{
  "model": "self-supervised image encoder",
  "dataset": "capsule endoscopy frames (Kvasir-Capsule)",
  "train_examples": 42238,
  "image_size": 32,
  "crop_scale_min": 0.3,
  "horizontal_flip": true,
  "color_jitter": 0.6,
  "method": "simclr",
  "arch": "convnext_v2",
  "isotropic": false,
  "norm": "rmsnorm",
  "hidden_act": "reglu",
  "mlp_ratio": 2,
  "dropout": 0.05,
  "inner_norm": false,
  "patch_size": [2, 2],
  "depths": [2, 5, 2],
  "widths": [96, 192, 384],
  "kernel_size": 7,
  "projector_hidden": 512,
  "projector_out": 256,
  "projector_hidden_layers": 1,
  "temperature": 0.2,
  "init": "lecun_normal",
  "residual_init": "scaled_by_depth",
  "optimizer": "soap",
  "beta2": 0.999,
  "learning_rate": 0.0017,
  "beta1": 0.95,
  "shampoo_beta": 0.95,
  "eps": 1e-08,
  "precondition_frequency": 20,
  "max_precond_dim": 512,
  "one_sided": true,
  "adamw_lr_other_params": 0.0018,
  "max_grad_norm": 5.0,
  "max_steps": 15800,
  "batch_size": 256,
  "epochs": 95.8,
  "lr_schedule": "linear",
  "final_lr_fraction": 0.1,
  "warmup_steps": 790,
  "weight_decay": 0.0,
  "adamw_weight_decay_other_params": 0
}
Rows from block 6 of a small self-supervised image encoder, named by matrix and row number. Rows with one number belong to one neuron. Each number is 128 + 32 x the weight over its row's rms, rounded and kept within 0 to 255. All counts start at 0. Numbers have three digits each. After the name is the row's rms in percent of the matrix's.
Before each neuron's rows are labels from the 100 images, of 14848, where the neuron reaches its largest size: "responds to" is what is common among them. Only what is clearly more common there than usual is listed. The data: capsule endoscopy frames (Kvasir-Capsule). In brackets: how many of the 100.
# gate: MLP gate (model.blocks.6.mlp.gate.weight, 384x192), inputs 64-127
# fc1: MLP up (model.blocks.6.mlp.fc1.weight, 384x192), inputs 64-127
# fc2: MLP down (model.blocks.6.mlp.fc2.weight, 192x384, transposed), outputs 64-127

responds to: finding: pylorus (40)
gate.107 106:156064089118166157147092158172172094122198147153083094122137114169085161093139093113089086145136174143101121189117116184169090197144165124104170102177118116153119182135164114104185086178085141
fc1.107 099:156117059160184176159160172173109150151136122150149161140126119082132181116159187152111159094127119094158078126133075098106077103131134113146138166150074108117209167123132126116079130106122175
fc2.107 109:154096139134079179099142129150113128110146146119123123135118079093086182192110085100098170143144133095117111112189098129117053146085155088127126145154163154074114100175159098101102108136081066

responds to: finding: reduced mucosal view (33)
gate.245 092:174138113146220171138106105091129157129096139169063113101123116096069142132125090115126107134162097195104164120085119161149138129112181141148102181152150083148138140079104103094092083135110154
fc1.245 089:114083158052114079113128123069118086088116150199134106123103107068187068101114122073185171116136088093154123133137135178115176141145143080162097156127174118149105101142185155148090122155144134
fc2.245 096:153124079064166106208169104107161090114124155038132166119120124091073151145119119113148117148090153152117090108158145128123158161142173161125151114073164135142090140118070153151032177140136189

responds to: finding: angiectasia (31)
gate.73 083:116143129128111142139144179128125181112106124116101061118125151102119134191163198101123098161096141171153196156133146107143130113150084134166112088165146151154095140101176119079127108107110168
fc1.73 093:156121074153151093122128130141168141166138160111070077157111105121117121146109027087124134054113182162091060057123129151155114157126133159091158138168175152142135176094211161083099107145141171
fc2.73 088:129179119164095161104159076135109158130139125171125107128114135107202198105153184114130131222129088157131119142104131122148087083105170089131114143161151164094117192124183146079132120064088120

responds to: finding: pylorus (44)
gate.78 103:168152104173102142105185100152106056123103096140084155140142120136139114099141163198106117132081141137132131156136117147139140155191145142137113088138132142125159177142175098114151090104161156
fc1.78 111:123044115141125127126177134115103121168117178083164089125130147145161060146126128114103121155103167083152163140175141128154146135134094087106107149147198087121107084162144124109120174101141095
fc2.78 119:096146073091139099141154109129157097072102092084138190107095130156165162194145127142073087114158132140126118103133096158095184150071101130109111136085131109191123125089125124130121114116104182

responds to: finding: pylorus (45)
gate.212 101:152115206112147186136140142147121146130109105128225056112138176124115108118182141111084180107132087147109111141131105124178154137112115110147125127072119132163120199156115111137121156064094170
fc1.212 099:074161135139172071166141107113121133187168154119118154118138068130109167146092167131154159118166127114134119074148080084098140124097080126122171078174167139103100069145035133082159112150117066
fc2.212 098:094099124189087052153135158113085116098113178136149176138161201083163161125150148141118105130149145131123105149099106108177126162112126160113109170119110114141141144072109155148143124136109152

responds to: finding: reduced mucosal view (47)
gate.379 101:118092088142123118116179194122153167110159105138106106100086217111132112156096142107164125158108096195160167092092106121117154129150115174121131157123155155105154140103140106140127120101086105
fc1.379 100:088146136154166168129133158101132066122121131128071160103145182108136109123178100100161162179082077168173138175095134144189114122146153126126106127124146116121174156123149116074057122086129161
fc2.379 112:143095106124145054102168137148118189140099140136131174176124182135102092160121121174111127124184119078188146136200135108151104170080099138143112066131143122083107120114106155145150086148119087

responds to: finding: lymphangiectasia (43)
gate.66 099:184070079154134122118163114110120137129130094092141114131095128126109106075178184131035128156093049144097114162146135098112078175101110159141125081119121067109105129153075180126155158121131139
fc1.66 104:150070097143131114127159146075113143102134100091123084158108128092143148088191111127029136121082077120098135126115057117128107129149107153100112179154108092109165129181111159155125153092082120
fc2.66 108:085125112218136143085057167129119140142134138099116108130108179148101080167121153117144140151071126195109138131104140086056172158142118150118148107112183102127125106167125113115143141101127142

responds to: finding: pylorus (37)
gate.227 108:090126084133069168106131105155159113085167109095149085142155210100122136104114140124074163145115127115130102090113103144127092133139114141098158174124183102141125219088160114112136133094157089
fc1.227 103:124112096115104146112121114108151137115090173109115145127107085136193102138099116231060096063177108094135092168137179108127127183097118122155153121123109097149140110204134135119143125105103138
fc2.227 104:146087131121083151131188224096139138161135100111134114176150060119111122118097117075124094214105156109100140149129157113149160087149150137157191108144093132121154091127063124141150142166097178

responds to: finding: blood fresh (29)
gate.103 106:124110147121089144107161138136172105120085102127113112156178065140103138156103171059108146136107108119134118126171096078135129169128117144149089063172166157081123132089100118205121153151154107
fc1.103 105:104116200148169202131167105112114198157112123132181156164167137139091174203111232137126107112114064149151179171150108071138110128154128152152112080188124062090134140158097113097163113115111149
fc2.103 097:092096130112173126122131167110149172112109148076150096151119117101156143108085152109074134104057197115122149090150184122093129179145156128152128102152061054162125105183075153112163079166136156

responds to: finding: angiectasia (35)
gate.202 103:159176120100091149128092138118180072082129144073127102114139150124115141123107124123151059173133113106243156114153121112134089068082130105127094093128121194150124075088171105105127096120078134
fc1.202 093:151113163050150106107131118090196140106116160117158161121174110125111083125161148143136106095143113175110065100178139148054135154166128168118121118085112172131100139125134144093195103204070108
fc2.202 098:129059157120091100159120148118101082099148088144107175085182096143169135121153101071152137134125088135100073101085123129103136131136106087145116112129099200054130184090117168137112138059119164

responds to: finding: ileocecal valve (48); finding: reduced mucosal view (34)
gate.215 093:088201151105179147127092098061118138139073110173078129137073099092129134126123148134080107091213115189143092125137163083150117169093130081118109088154137100154133111096158090087119106126115152
fc1.215 094:095131102088105084110150162172109117143102111103112105106124107125084074212114087118085143131040168144111121074130120151111085119154118150123077137097084151118202031177143145160154133146153106
fc2.215 096:155109144127139119135138139164146198150103131114127166151166118133122157127135152127105099124161126128155145148150149069177110109191151153142112179161098142062135139089140154072172127141160068

responds to: finding: angiectasia (28)
gate.282 097:168107131114133171072144148131091046108074122091152154193160115092086173141123193090082120158101116095141152140059140158115117139144089132161034141101085091103121134161112124140108151144125129
fc1.282 100:123124130139149182155077129119108150110091115099104121149103139162088118103101210091111110120171066121108116137078148063170167124072188110120151134134099113114112153099141100099174144192149108
fc2.282 114:116087148155131103109118118148078154154105149118170049110129160180166147105100127092097109127105155113087089063137101105111101146154122140148163101172145133083150084122146122149110098203113193

responds to: finding: reduced mucosal view (38)
gate.47 095:123113110193174091124110100123103146102121125188076168040109106132146146083162126089138064133102123123155145148138106155075158101148054104178093122105129163150131146102148115182133129141153077
fc1.47 100:164120182153176142114104136155140108158133164053111121151131100134173168173148081131132175099095109132172111085140079125128138119156087158109143084134135113148079138120106127170150121109147135
fc2.47 105:138131154128161218122128139099107151132143110144093090097199135076065120174088175115187126123113132104126166119125107106080159103158124114144139107170091127141169097239156155129143143097121090

responds to: finding: pylorus (41); finding: lymphangiectasia (25)
gate.252 107:130102118135118166069145150055125152099118127061136120184103138133116129103113149130110197154124085127107155186131094151140110119091093143095138146117145083103129159108120120141103130061155136
fc1.252 109:137162117179129105209144150231141134082125127167133108080182118107129108154102098149151123135176174127116129130154130100135157145158165135131139123080112149132122137150145124148154143198121120
fc2.252 111:125140129116140153176146095092125106123160185164122135123159127132126177150140132095105066148150157119144114146144119125200104079126141150150129165147207123098113161092114149077162110156091137

responds to: finding: ileocecal valve (47)
gate.23 101:161118130205141083122104144139170181156127148103088148116086146136102148094091080142165075118130122175124115218110093190080128121120097158099181143079114102123112055111142129121099078161134153
fc1.23 091:126097144127146100070104078164133136101080109061149171101160137085115141109121151058132140109155063091075158149149161090165141128099163126089155133141137143122099099157119092141160098157135148
fc2.23 096:142127162159169131088150184193143093145120094147108124142162059117150114094126150102084172136136096090077138158115173147121141177137053149160076143114081113092144052104156126194109140113074132

responds to: finding: reduced mucosal view (26)
gate.196 099:165135183153129081140128130119106125138158176102078150159166170174167074129080107145054128154144115154139135113111153131144162124098169139183146102113127126126113146093145127114142142103160102
fc1.196 090:144220129164146093137125095080193098093182133124111124149161138081114123103131089157132137078175106076136088099081109193142136076215117179117141114081109114068126135150099178144143087118124147
fc2.196 102:160115106195101109114103097106070164137158155201191141167127053115112171113131138081141136142167131132123156125105158121154158141221139079136126126184148165074142133126185102093122130127106143

responds to: finding: ileocecal valve (40)
gate.63 099:130145112094052102114094195163142159167130129162113090121194157114143092083147109086126123121071160119136149174085155106121135103142106096138120169159164083127110139139118136129141137125136197
fc1.63 097:140150135103081123102190153164097112162122175123099139131112100078151134163139181126123114153159136116103162140100178124141168111104119180112156169129153156120144155136171131140111123111140147
fc2.63 104:160089131098094152088115170116129135107137141148105150104167126159149141179129094111121114099109161112141139126042116123123165132083139150104112135132087098189178122181100106164153100171112165

responds to: finding: lymphangiectasia (30)
gate.0 098:109107130178095177166112113110160169173098095073125104125128146130119138176109144094103091127113103132132120171082137138127095101110071127149064160097075104119087129106093101113133085118108139
fc1.0 104:137147097126150173139083151129164110155099112131129151109079131156093089102149159159077121085117117168137188157152129102180110137194154129142098101139102110076176091115118102108167104200167114
fc2.0 105:098119124147173147131148071129124125107134078119086122109087066129113157127087109147090127125131185134121117113134162120095109098175140125126119152072160123078144189110140119113143140126164151

responds to: finding: ileocecal valve (30)
gate.14 093:124153166119152068148156132123125066082119113110149131196183098100113160103087111126145104141133096089119042102147141089135166158139114092103119103147129127147135148135175108099146133134156132
fc1.14 086:135159155109170108156125161099130117114046137157150047113183115113114143115130123143153132155124129097117103126129182121100181164097156126076147101109140092159184231136172135114121171147137132
fc2.14 093:142097156072118132130120180117098087169168160149135123087086144086081157211105130159133060089083141114102120135118174158112171177114148144125176127102121109156096105159077112162156165113084149

responds to: finding: ileocecal valve (28)
gate.129 091:175167190062152101158079142067103046057106121121179129048092164049153106127148136083141194171137131100167134142177143146125144123138162078190145129140147115128137143128177075199117135130111119
fc1.129 085:102171152074093119118118163118097135089109148140137095186153119126165142157087133112171062107156096134173097133161130113115208145127141108141136128141134108200096132199128154135108104154171172
fc2.129 091:139108200116126193107109132129148099138123166139138110046116165116135126174147116094175122131096090107136080183113129199084165179100100085122117096088151117227126130178092104112122198107125138

responds to: finding: angiectasia (32)
gate.265 101:104170139162165138138089141166149152056097108127237096120095096159162097119153182086124095117166082120074075160163172125087102162195114149200152155133176099103154106099137075153095165081086072
fc1.265 101:165135076135106073116170146125181066172159154095138113084132166137129173077085105148134154069127190094173147124117156135131093123063112127046083175089096130179158114164147160051154137156056104
fc2.265 120:120105083154149113200121168176067193171126120101150109110196103128105222189117179109132159171153064143134140131095087080143123135121161052144133111136137109135137090155146140100133091139094168

responds to: finding: reduced mucosal view (28)
gate.317 097:127149170150206132093166108135098111118134160111120078086172114142162153145155186039135116124098118148094172100160124152119157076110114124064100091084131057107075175127139105130083115164129109
fc1.317 089:107097072179142105141126071101133136133109119134131165153095213092091170146144101130150108128159141062108136161087116095145180114123138117169091145038112092120156134143124120151112121154107156
fc2.317 108:138111117099114087160137104100181129152094148167139149142152110148121123099095131083136126138139071088154146111125126073127119078119082102100126134164138143064090133101102162125145169111105064

responds to: finding: reduced mucosal view (31)
gate.225 101:120143165144170160112140104137092116146146099131040138085148113131160120138148132097119143142123040109108092131127113053140175142138121102133058122185179068164101133081199173180129075123103155
fc1.225 098:134134095125123102096137124125115173095159153131154104132105133113071136163114083119137130105161173133138137100152149133065099114124163125088194094135148166131130166166099084106141162121116163
fc2.225 105:117128098155112119118151128135153129095124173128075151118103124127098156180091064104164108117211083143122118139154132127125095082198087123146112150155137132131125164099161106131139121108144101

responds to: finding: reduced mucosal view (30)
gate.187 088:095121146102133139110099126114164167096113097138085158098207175120127155108100123147184144166130090116132121087130120155094158132089115083118172140150110112072181152126100105159112142171173125
fc1.187 094:117155123124148182109095103142083152103048072138100111165159126136159131141096162095193202150065128115154147152102142120129163092096104086096119084118151097092138054166103120169124117120161122
fc2.187 101:121142067112165131169139083153127142103133123104182113101139173126156161096095143107145115175130087124085119191094128157120180166079158129151150139100124163135093158117065129136117102139128150