python train.py --horizontal_flip=true --arch="convnext_v2" --norm="rmsnorm" --mlp_ratio=2 --inner_norm=false --widths=[96, 192, 384] --projector_hidden_layers=1 --precondition_frequency=20 --max_precond_dim=512 --steps=15800 --weight_decay=0.0 --adamw_weight_decay_other_params=0
Rows from block 3 of a small self-supervised image encoder, named by matrix and row number. Rows with one number belong to one neuron. Each number is 128 + 32 x the weight over its row's rms, rounded and kept within 0 to 255. All counts start at 0. Numbers have three digits each.
After each neuron's rows are labels from the 100 images, of 14848, where the neuron reaches its largest size: "peak at" is the part of the image that holds the peak; "strongest on" is what is common among them. Only what is clearly more common there than usual is listed. The data: capsule endoscopy frames (Kvasir-Capsule). In brackets: how many of the 100, against the usual share in percent.
# gate: MLP gate (model.blocks.3.mlp.gate.weight, 384x192), inputs 0-63
# fc1: MLP up (model.blocks.3.mlp.fc1.weight, 384x192), inputs 0-63
# fc2: MLP down (model.blocks.3.mlp.fc2.weight, 192x384, transposed), outputs 0-63

gate.274:060125121055138145117129112138140148095111088151130111079130148146101124106182120109123160126121131129115100113083093101141087111129106185143132120128111065088136105118123113171154149110096161
fc1.274:143137135139197171162139080156178080109164170092138126119166138139102123090104135136122130099104129112117137164120155156139128150142117187076114101126163162136119151090135083217069116114155073
fc2.274:109156174150113062144089106114109099133099152076125108146101167129101053172073157100106150189146105160057177167188144104150154106162179169127070140148139144164129110183109165116157110115080156
peak at: top left (35 vs 14.1)
strongest on: finding: blood fresh (27 vs 0.9)

gate.21:147134180135089172120129162096141108139136058172093116160114186107065117094133157097183200144054104108131106137150187088098157113138164109173160153135154175142176133174119130089148113126158160
fc1.21:112099107194085145151137122100168134165175038056077139106156130143127105103172164106162255135111109105162120151117148106092162088121152142101136099146179136106215142121108071149134129160128107
fc2.21:149116115117136136104119137136129120154030087138081102085115121155094143129174163120116131117145114140126169115104125096136069141187177131121085139157123144118048169138087130121173171087142116
peak at: top centre (100 vs 9.4)
strongest on: finding: ileocecal valve (45 vs 8.8)

gate.27:111139132128167115145128121123101162106101081112122164127137194111183107119166084140123119205098028165103140126158108084067172085112120114103131117119086158131102137133184114128166099158142117
fc1.27:089151131128096115113127192088124168127128084122144096087084118130073156191111138133139117194109157106148115128124153087152158122140099126121179119079110098128135159143112139150125163153111112
fc2.27:168153132126151159128142061078122098179116178075140154147150125120127145135066085085108087146126106040102094139145124091092135139128160150194188084114043140141180092080141154048101131143105120
peak at: middle left (32 vs 9.4)
strongest on: finding: pylorus (28 vs 3.4)

gate.357:131138129138162174086163101104073124161119103127114132102151109152098163094127163129109140137095098097132118122144090193154106126111150077115158048157128157118174132141139089107195136166135129
fc1.357:131108115165173131109112080141153105152164145137105144077126095147098141136176179171102126108170126121141129131118103165211138134051163127107105135144145164064122146180157091101141120166150164
fc2.357:081116196169117112155114156147182107085073106132124139130128064118115120111140178121139100134141138137179130170099150073107126167165128105081160120076140103082164117150117103146168156126138117
peak at: top centre (59 vs 9.4); centre (27 vs 6.2)
strongest on: finding: ileocecal valve (29 vs 8.8)

gate.127:121159112119096129158199135166110112069122138132168169112129123124137156133143113142127076103095087085124144088045172137064146094116078093125113181114126179126144136160095099055102113104126134
fc1.127:104203120097126153121130080137125131127169105130130134162105091165073105140135157151116133148098136153101128121167129173141137167120197162152161055102112123115063165131082161155123142168114209
fc2.127:099155119113173112109113087076195055170134083114102131122116137133110148101088132150165124194114102070086119124097116163133181097104147179176154115129111121136137074126062135091164105135112094
peak at: top left (100 vs 14.1)
strongest on: finding: ileocecal valve (25 vs 8.8)

gate.132:138103120120154116145069089037150135150215107132120130166105145132079134081136102122147108159172137109174132149176143109126136129099126140106133079115223176090131119171080044102120150121175123
fc1.132:143172200132092129103142092155092161112139166080138050129163128158177125143114117173122131144139127131098113145081163109156163187127152148109183105125020123155137131096140156168098143150053134
fc2.132:099093151103135168123147130174149159096167095177131103142104091102166145107106114132167020117118109149102129065148146132088200116092073105180057121084106136160149101159088143143165147123081153
peak at: centre (63 vs 6.2)
strongest on: finding: ileocecal valve (28 vs 8.8)

gate.156:155122178139125139158135189127107107085097123120141142061168063164107116140175138135094194116139118181092130104158085068167068104171104116131114186114107141121138113119115135107128138145242126
fc1.156:084150138112118148160122078140158148110130162130106100134107108152173135121098124094138110192075150128160171171109089167157153139103130134134132071195157140170120147113100061101163112147100141
fc2.156:105091136140145132101128135129164166180149111109109171154167153139036085113064212155041123119117107125095092140135119129141163153099178154155082096099057113131183150075100093150122196102097087
peak at: middle left (59 vs 9.4); bottom left (41 vs 14.1)
strongest on: finding: ileocecal valve (26 vs 8.8)

gate.236:138144133110168154141129121122138133095052151095079120127152113089100150149174113097119134133172067139163148108088127105127061167140131150154114136121130152172042137127108079178106134145142092
fc1.236:163109123135107162161082172102081096083128149150092108138109101125168158112172098103084124092108089137167134144124155181085159154173162135111118122104072158098151201096156107121109159105115158
fc2.236:132122190126087172107128119180087168117110143100145045157143170130107161103166193169093127163125141147165138083130135136108097104158147099123188126157143196115113233100172085117118113106074164
peak at: bottom left (87 vs 14.1)
strongest on: finding: pylorus (39 vs 3.4)

gate.1:169111066040110139084114125122094093130035091131098148050105182060154106102167112115075098165065152117116156129138160132136126121121185142119142134117139098102074097128112158113172139121086184
fc1.1:130161102149108161115181116137185118141118146115118127125196154141079124150112101107126103138128129117127115108110139108123147147073109167155111169061082096122119178142106178117147113201112128
fc2.1:108208087105102187072099093112127119135098126155146112099120138159134071104093057125158155132143109127118143067138131119098148154095094152080115116098121109131115100062146132092073154153116145
peak at: centre (72 vs 6.2)
strongest on: finding: ileocecal valve (59 vs 8.8)

gate.36:140101128078126104101116124115130109057164155164151091164164131139153153111184116149143173092196103114123157129056091102095136167150158083137133130124147131144176123117169125126140120174108148
fc1.36:120201096104143128127121092114160103161161148115171097105176115085128136058157136209130170181089139173139081108126135109095120109164100072142148153090106142148111158106140131115131176096110103
fc2.36:112180067194105139109092074113106137138098181120136142115157139134156119076074166113188092133130138093118140171117076189119107118104165119111094105088148076165116111127132143076129126146081161
peak at: top left (38 vs 14.1); top right (36 vs 14.1)
strongest on: finding: ileocecal valve (34 vs 8.8)

gate.292:140120129050194133149092163122103118162151136136112096177115133135137160064118130166109171067166159098148128148139167120114109168165109100164167089095067095205130202120098091141162193108187105
fc1.292:154143171131147092132158096106125084083109125149201120140087081117117126154109111126121017162141114177118155127127139111110124105137080138127164116098154155061255207159179151168116100078125096
fc2.292:098134122153115133127150110131092123140174166217177137156107134169128196098044150169147170048144115093145103129152128108069143166063107139133135149159082100116205120141139104107106113131122160
peak at: bottom left (98 vs 14.1)
strongest on: finding: ileocecal valve (38 vs 8.8)

gate.124:094121093097128117150113116108078176116138104130108065085140184119098155151174065081131169116085156117097120139148110167088100144132119127105130178120156161061096139059147096104097118105086163
fc1.124:084098127075135156120147114155092192154127124135096106165111122144107112104162096088091129103109081117118132114161111168123109114077143099101136169130172145114154149093109102139112115113172135
fc2.124:111134141107125140102152116150098147078074165129163120039112131135105101145145112159110097132080108185178047146092123122075223119114149074070105166096159104137065139142106119134145184046150145
peak at: bottom right (47 vs 14.1)
strongest on: finding: ileocecal valve (26 vs 8.8)

gate.247:136149137118145103093181109164113102112134118209072117174105211142180104082074131141131125084132176139071106144108166163128147099075136133089100117120062116126070162200172101107207128134107136
fc1.247:134185147105158124147172112117073096085104109149142126150096133110083129160129146141151060160057153129122205104101140110184134216211117116100101119149137177066128165160138141091106128122097126
fc2.247:126095195142097129134147160100152086127202145154183119120137162145158123085010165122169145101128139103052150181142131167154106090089119107187137214124106162066179149148122132086127118151111135
peak at: middle left (100 vs 9.4)
strongest on: finding: ileocecal valve (48 vs 8.8)

gate.297:140118168038125141154150084137106152193153160168156118149124174100104114103128146127123197069142157140146126105097097118078187091123178114120123147104103095187160060125117125128151181140115163
fc1.297:107095104149116136104134124121107137067179164161167184086150117128142156142152073113143007155156121112149140136183102106082150185152144114143128122148147091120157212150169140138152155147154134
fc2.297:095098145135162142104129152127143112178186118178127133160120173147152172163052126145160189125182118126155102147114151174159069157138112162144126094092116117121255124110129109111128118162108170
peak at: middle right (49 vs 9.4); bottom right (36 vs 14.1)
strongest on: finding: ileocecal valve (27 vs 8.8)

gate.81:150135155171068128087215143076137112079172095152140109135136218093186151092123116073170158107168083128142079129130127155108138080160174114158139112084147093139124143100157109078079129111082120
fc1.81:159116158102134184136178140112120121112128109104074104102133148107024180092091139076152159138122074068115095146197136118121149112228119126085137154073176136134140128160156135114087117109091169
fc2.81:158091095156146156074067153157163144168097174142147092064121105161154147125075138127106134161154144110102145142161133163176093097136142104121136131109144087073052187120157130156032121072095127
peak at: top left (61 vs 14.1); top centre (39 vs 9.4)
strongest on: finding: blood fresh (32 vs 0.9)

gate.251:137177090146099133089150105086104159060165125104133124131175152152147125153129125123140107189086135151150151141042191052159160113107087104111163116131136086172151113127121168089146083110123165
fc1.251:134121122122091150097124070078102085143114109136113115125212133111089132149079155075107138140163157134092153108153133088100078162192145172147133151096131111164110167197170056095128124155169116
fc2.251:115156088095091115087147179189112176151130142170179089092095075153158186160105137179153146151152155103220121150116106093183121082170116138159167160123115149179154135178092129153121121084107163
peak at: top right (85 vs 14.1)
strongest on: finding: ileocecal valve (41 vs 8.8)

gate.340:139113120160132174107070135141066125178138102148111129118115138137140098109141148127072128155079141157124122116161108130154191114127123119076185120154069108129161116066098079152195110129182130
fc1.340:148132048145154134041097135142078127180109117114191127140115083196072118162108096144135070099119122099135109102101180089135176190140121100147046096133117153129124108139079140177152163163152171
fc2.340:087162117121147133133137106099136132142171109099196119131137092089125117093101081106134134060155137123103197120160092103171044150091098120153111145131129160053147145111122195156103177161106161
peak at: middle right (78 vs 9.4)
strongest on: finding: ileocecal valve (26 vs 8.8)

gate.150:144174201087104116164103104150114176139155087092097133128126122122122119201095112142175062146122139089118119122145108122147119165162122136121151051131068206131096121130158173087173113084112126
fc1.150:179136062144098172147173097148110164146124117073169121104218161192131161100163175118180167134070088157174147136114184118176109071062162137162160142107113131153144147115161157201146178198090119
fc2.150:116159169123134170116055083136158075145161133079154084132132084140095140136106133151123121131139097106146089060180126120102119108098169133115101085115109175180132104134106170105148139131113160
peak at: bottom centre (43 vs 9.4)
strongest on: finding: ileocecal valve (25 vs 8.8)

gate.173:132181112134174168154151095141090159135154180180104115149107173105106092107129101109105117078053065129148153096130154066158147156143183126139133101125138089085075174120112124172070119112115177
fc1.173:115124097073111161160097156117080110166111148105143105132147164108116082083163079146138193108148084137172076148136115139140123138126158146094149078093159129112123120179122159180107127103142118
fc2.173:117139138098150117161112167181091150177108115160164124146123147123076131116210134097107109175112127192137095119186159144094153118136127105126123166157140090137068148099168174138167092097135167
peak at: top left (34 vs 14.1); top centre (28 vs 9.4)
strongest on: finding: pylorus (27 vs 3.4)

gate.327:133153106130089115147170097094114102164170066165096123161148065138145154125150079142100053143162157095150145163155132131130112167143093105144103080117095109172132102153070147105155175105100146
fc1.327:128164106124170135113166099093115102109106170123162161132099196141129128136148165088106108155100197136131103133100104112094086141095128087125100105201175062118095147179119100162149114156105125
fc2.327:110196171105141092120106104091154081181168152136176122099120119124149144135134136181089020103093181126113094091118070170118180109123102095128134164156144152173156129109101098136137088157138103
peak at: bottom right (52 vs 14.1)
strongest on: finding: reduced mucosal view (30 vs 6.2)

gate.373:131120171107187127155108126078160099133132126147155174163094069118097150124158152153103115075088114114066107125163108128116128070107183153184133183171104148130134052121119127148145167107092147
fc1.373:114122101135054105095123133106184156110096084096085075110175155159132117146177140119118112139111128142130180127172118161118159068123122128157142069178159064078098152142135144133055115134111108
fc2.373:093105099151117130145083068099120100167123139146118135158127136141062087129107205090100119156044079132116038114148088117142095130172125123140175102077105075125083053118063172145172130163158090
peak at: middle left (54 vs 9.4)
strongest on: finding: ileocecal valve (36 vs 8.8)

gate.45:159182164214144118123198053114112140109077167140045120135147157146187149020106113140136138061130194132149165193152124178142157105108130155095124143112121077078098159163168130133150093060122120
fc1.45:114103133149101142134071161146154096098116105067142115149155143144140136024148162121147229095151107111163065172192163120105147107108086177107118175109145110145162074101082127155148115111133112
fc2.45:108092120100110147107148103183111129063104142105079139124149130088143098191181121110135130128135141089169164103100169131095123177184140161145151060084148159166133111125164148122082125143125126
peak at: top left (100 vs 14.1)
strongest on: finding: ileocecal valve (27 vs 8.8)

gate.130:168089070102119102144195093097131220151194100105102129142195108162152146109090131130128115075163162130153118161145123128118190066112105105119183138092153141113180137087091167101156092154101080
fc1.130:111109145110145146168162101136163099100169086100101136142095184118125124162141100113142087121201164199091173129193189093158138158179163121149154148121193152119137181156135105127147161105144184
fc2.130:095131128122065131081193113120136152111128150118136072133096190117169139134124140141076085089142143141106152097176109119171127122167117092130138164087133156159162153126115112176132114127092093
peak at: middle right (64 vs 9.4)
strongest on: finding: ileocecal valve (66 vs 8.8)

gate.56:165123140133117152105109131145076149060107124153111126132123114174116173107130126104185133166125150123106127176082149108026119106133114093194152134138150112073155118134152149112133140123105132
fc1.56:182075140136122099180175132184183133057144081119086118141126100117138112141125160186131142085118187123163101140156100134168104127147099158113141096156077141122107067147086103159157144153103097
fc2.56:161128138149170118130150034074190071130105143120166135116133160075156092158102134119074134109100133139086127171155138109125127155122123184119147078139118171091181075138133117098131118209093105
peak at: top left (48 vs 14.1)
strongest on: finding: ileocecal valve (27 vs 8.8)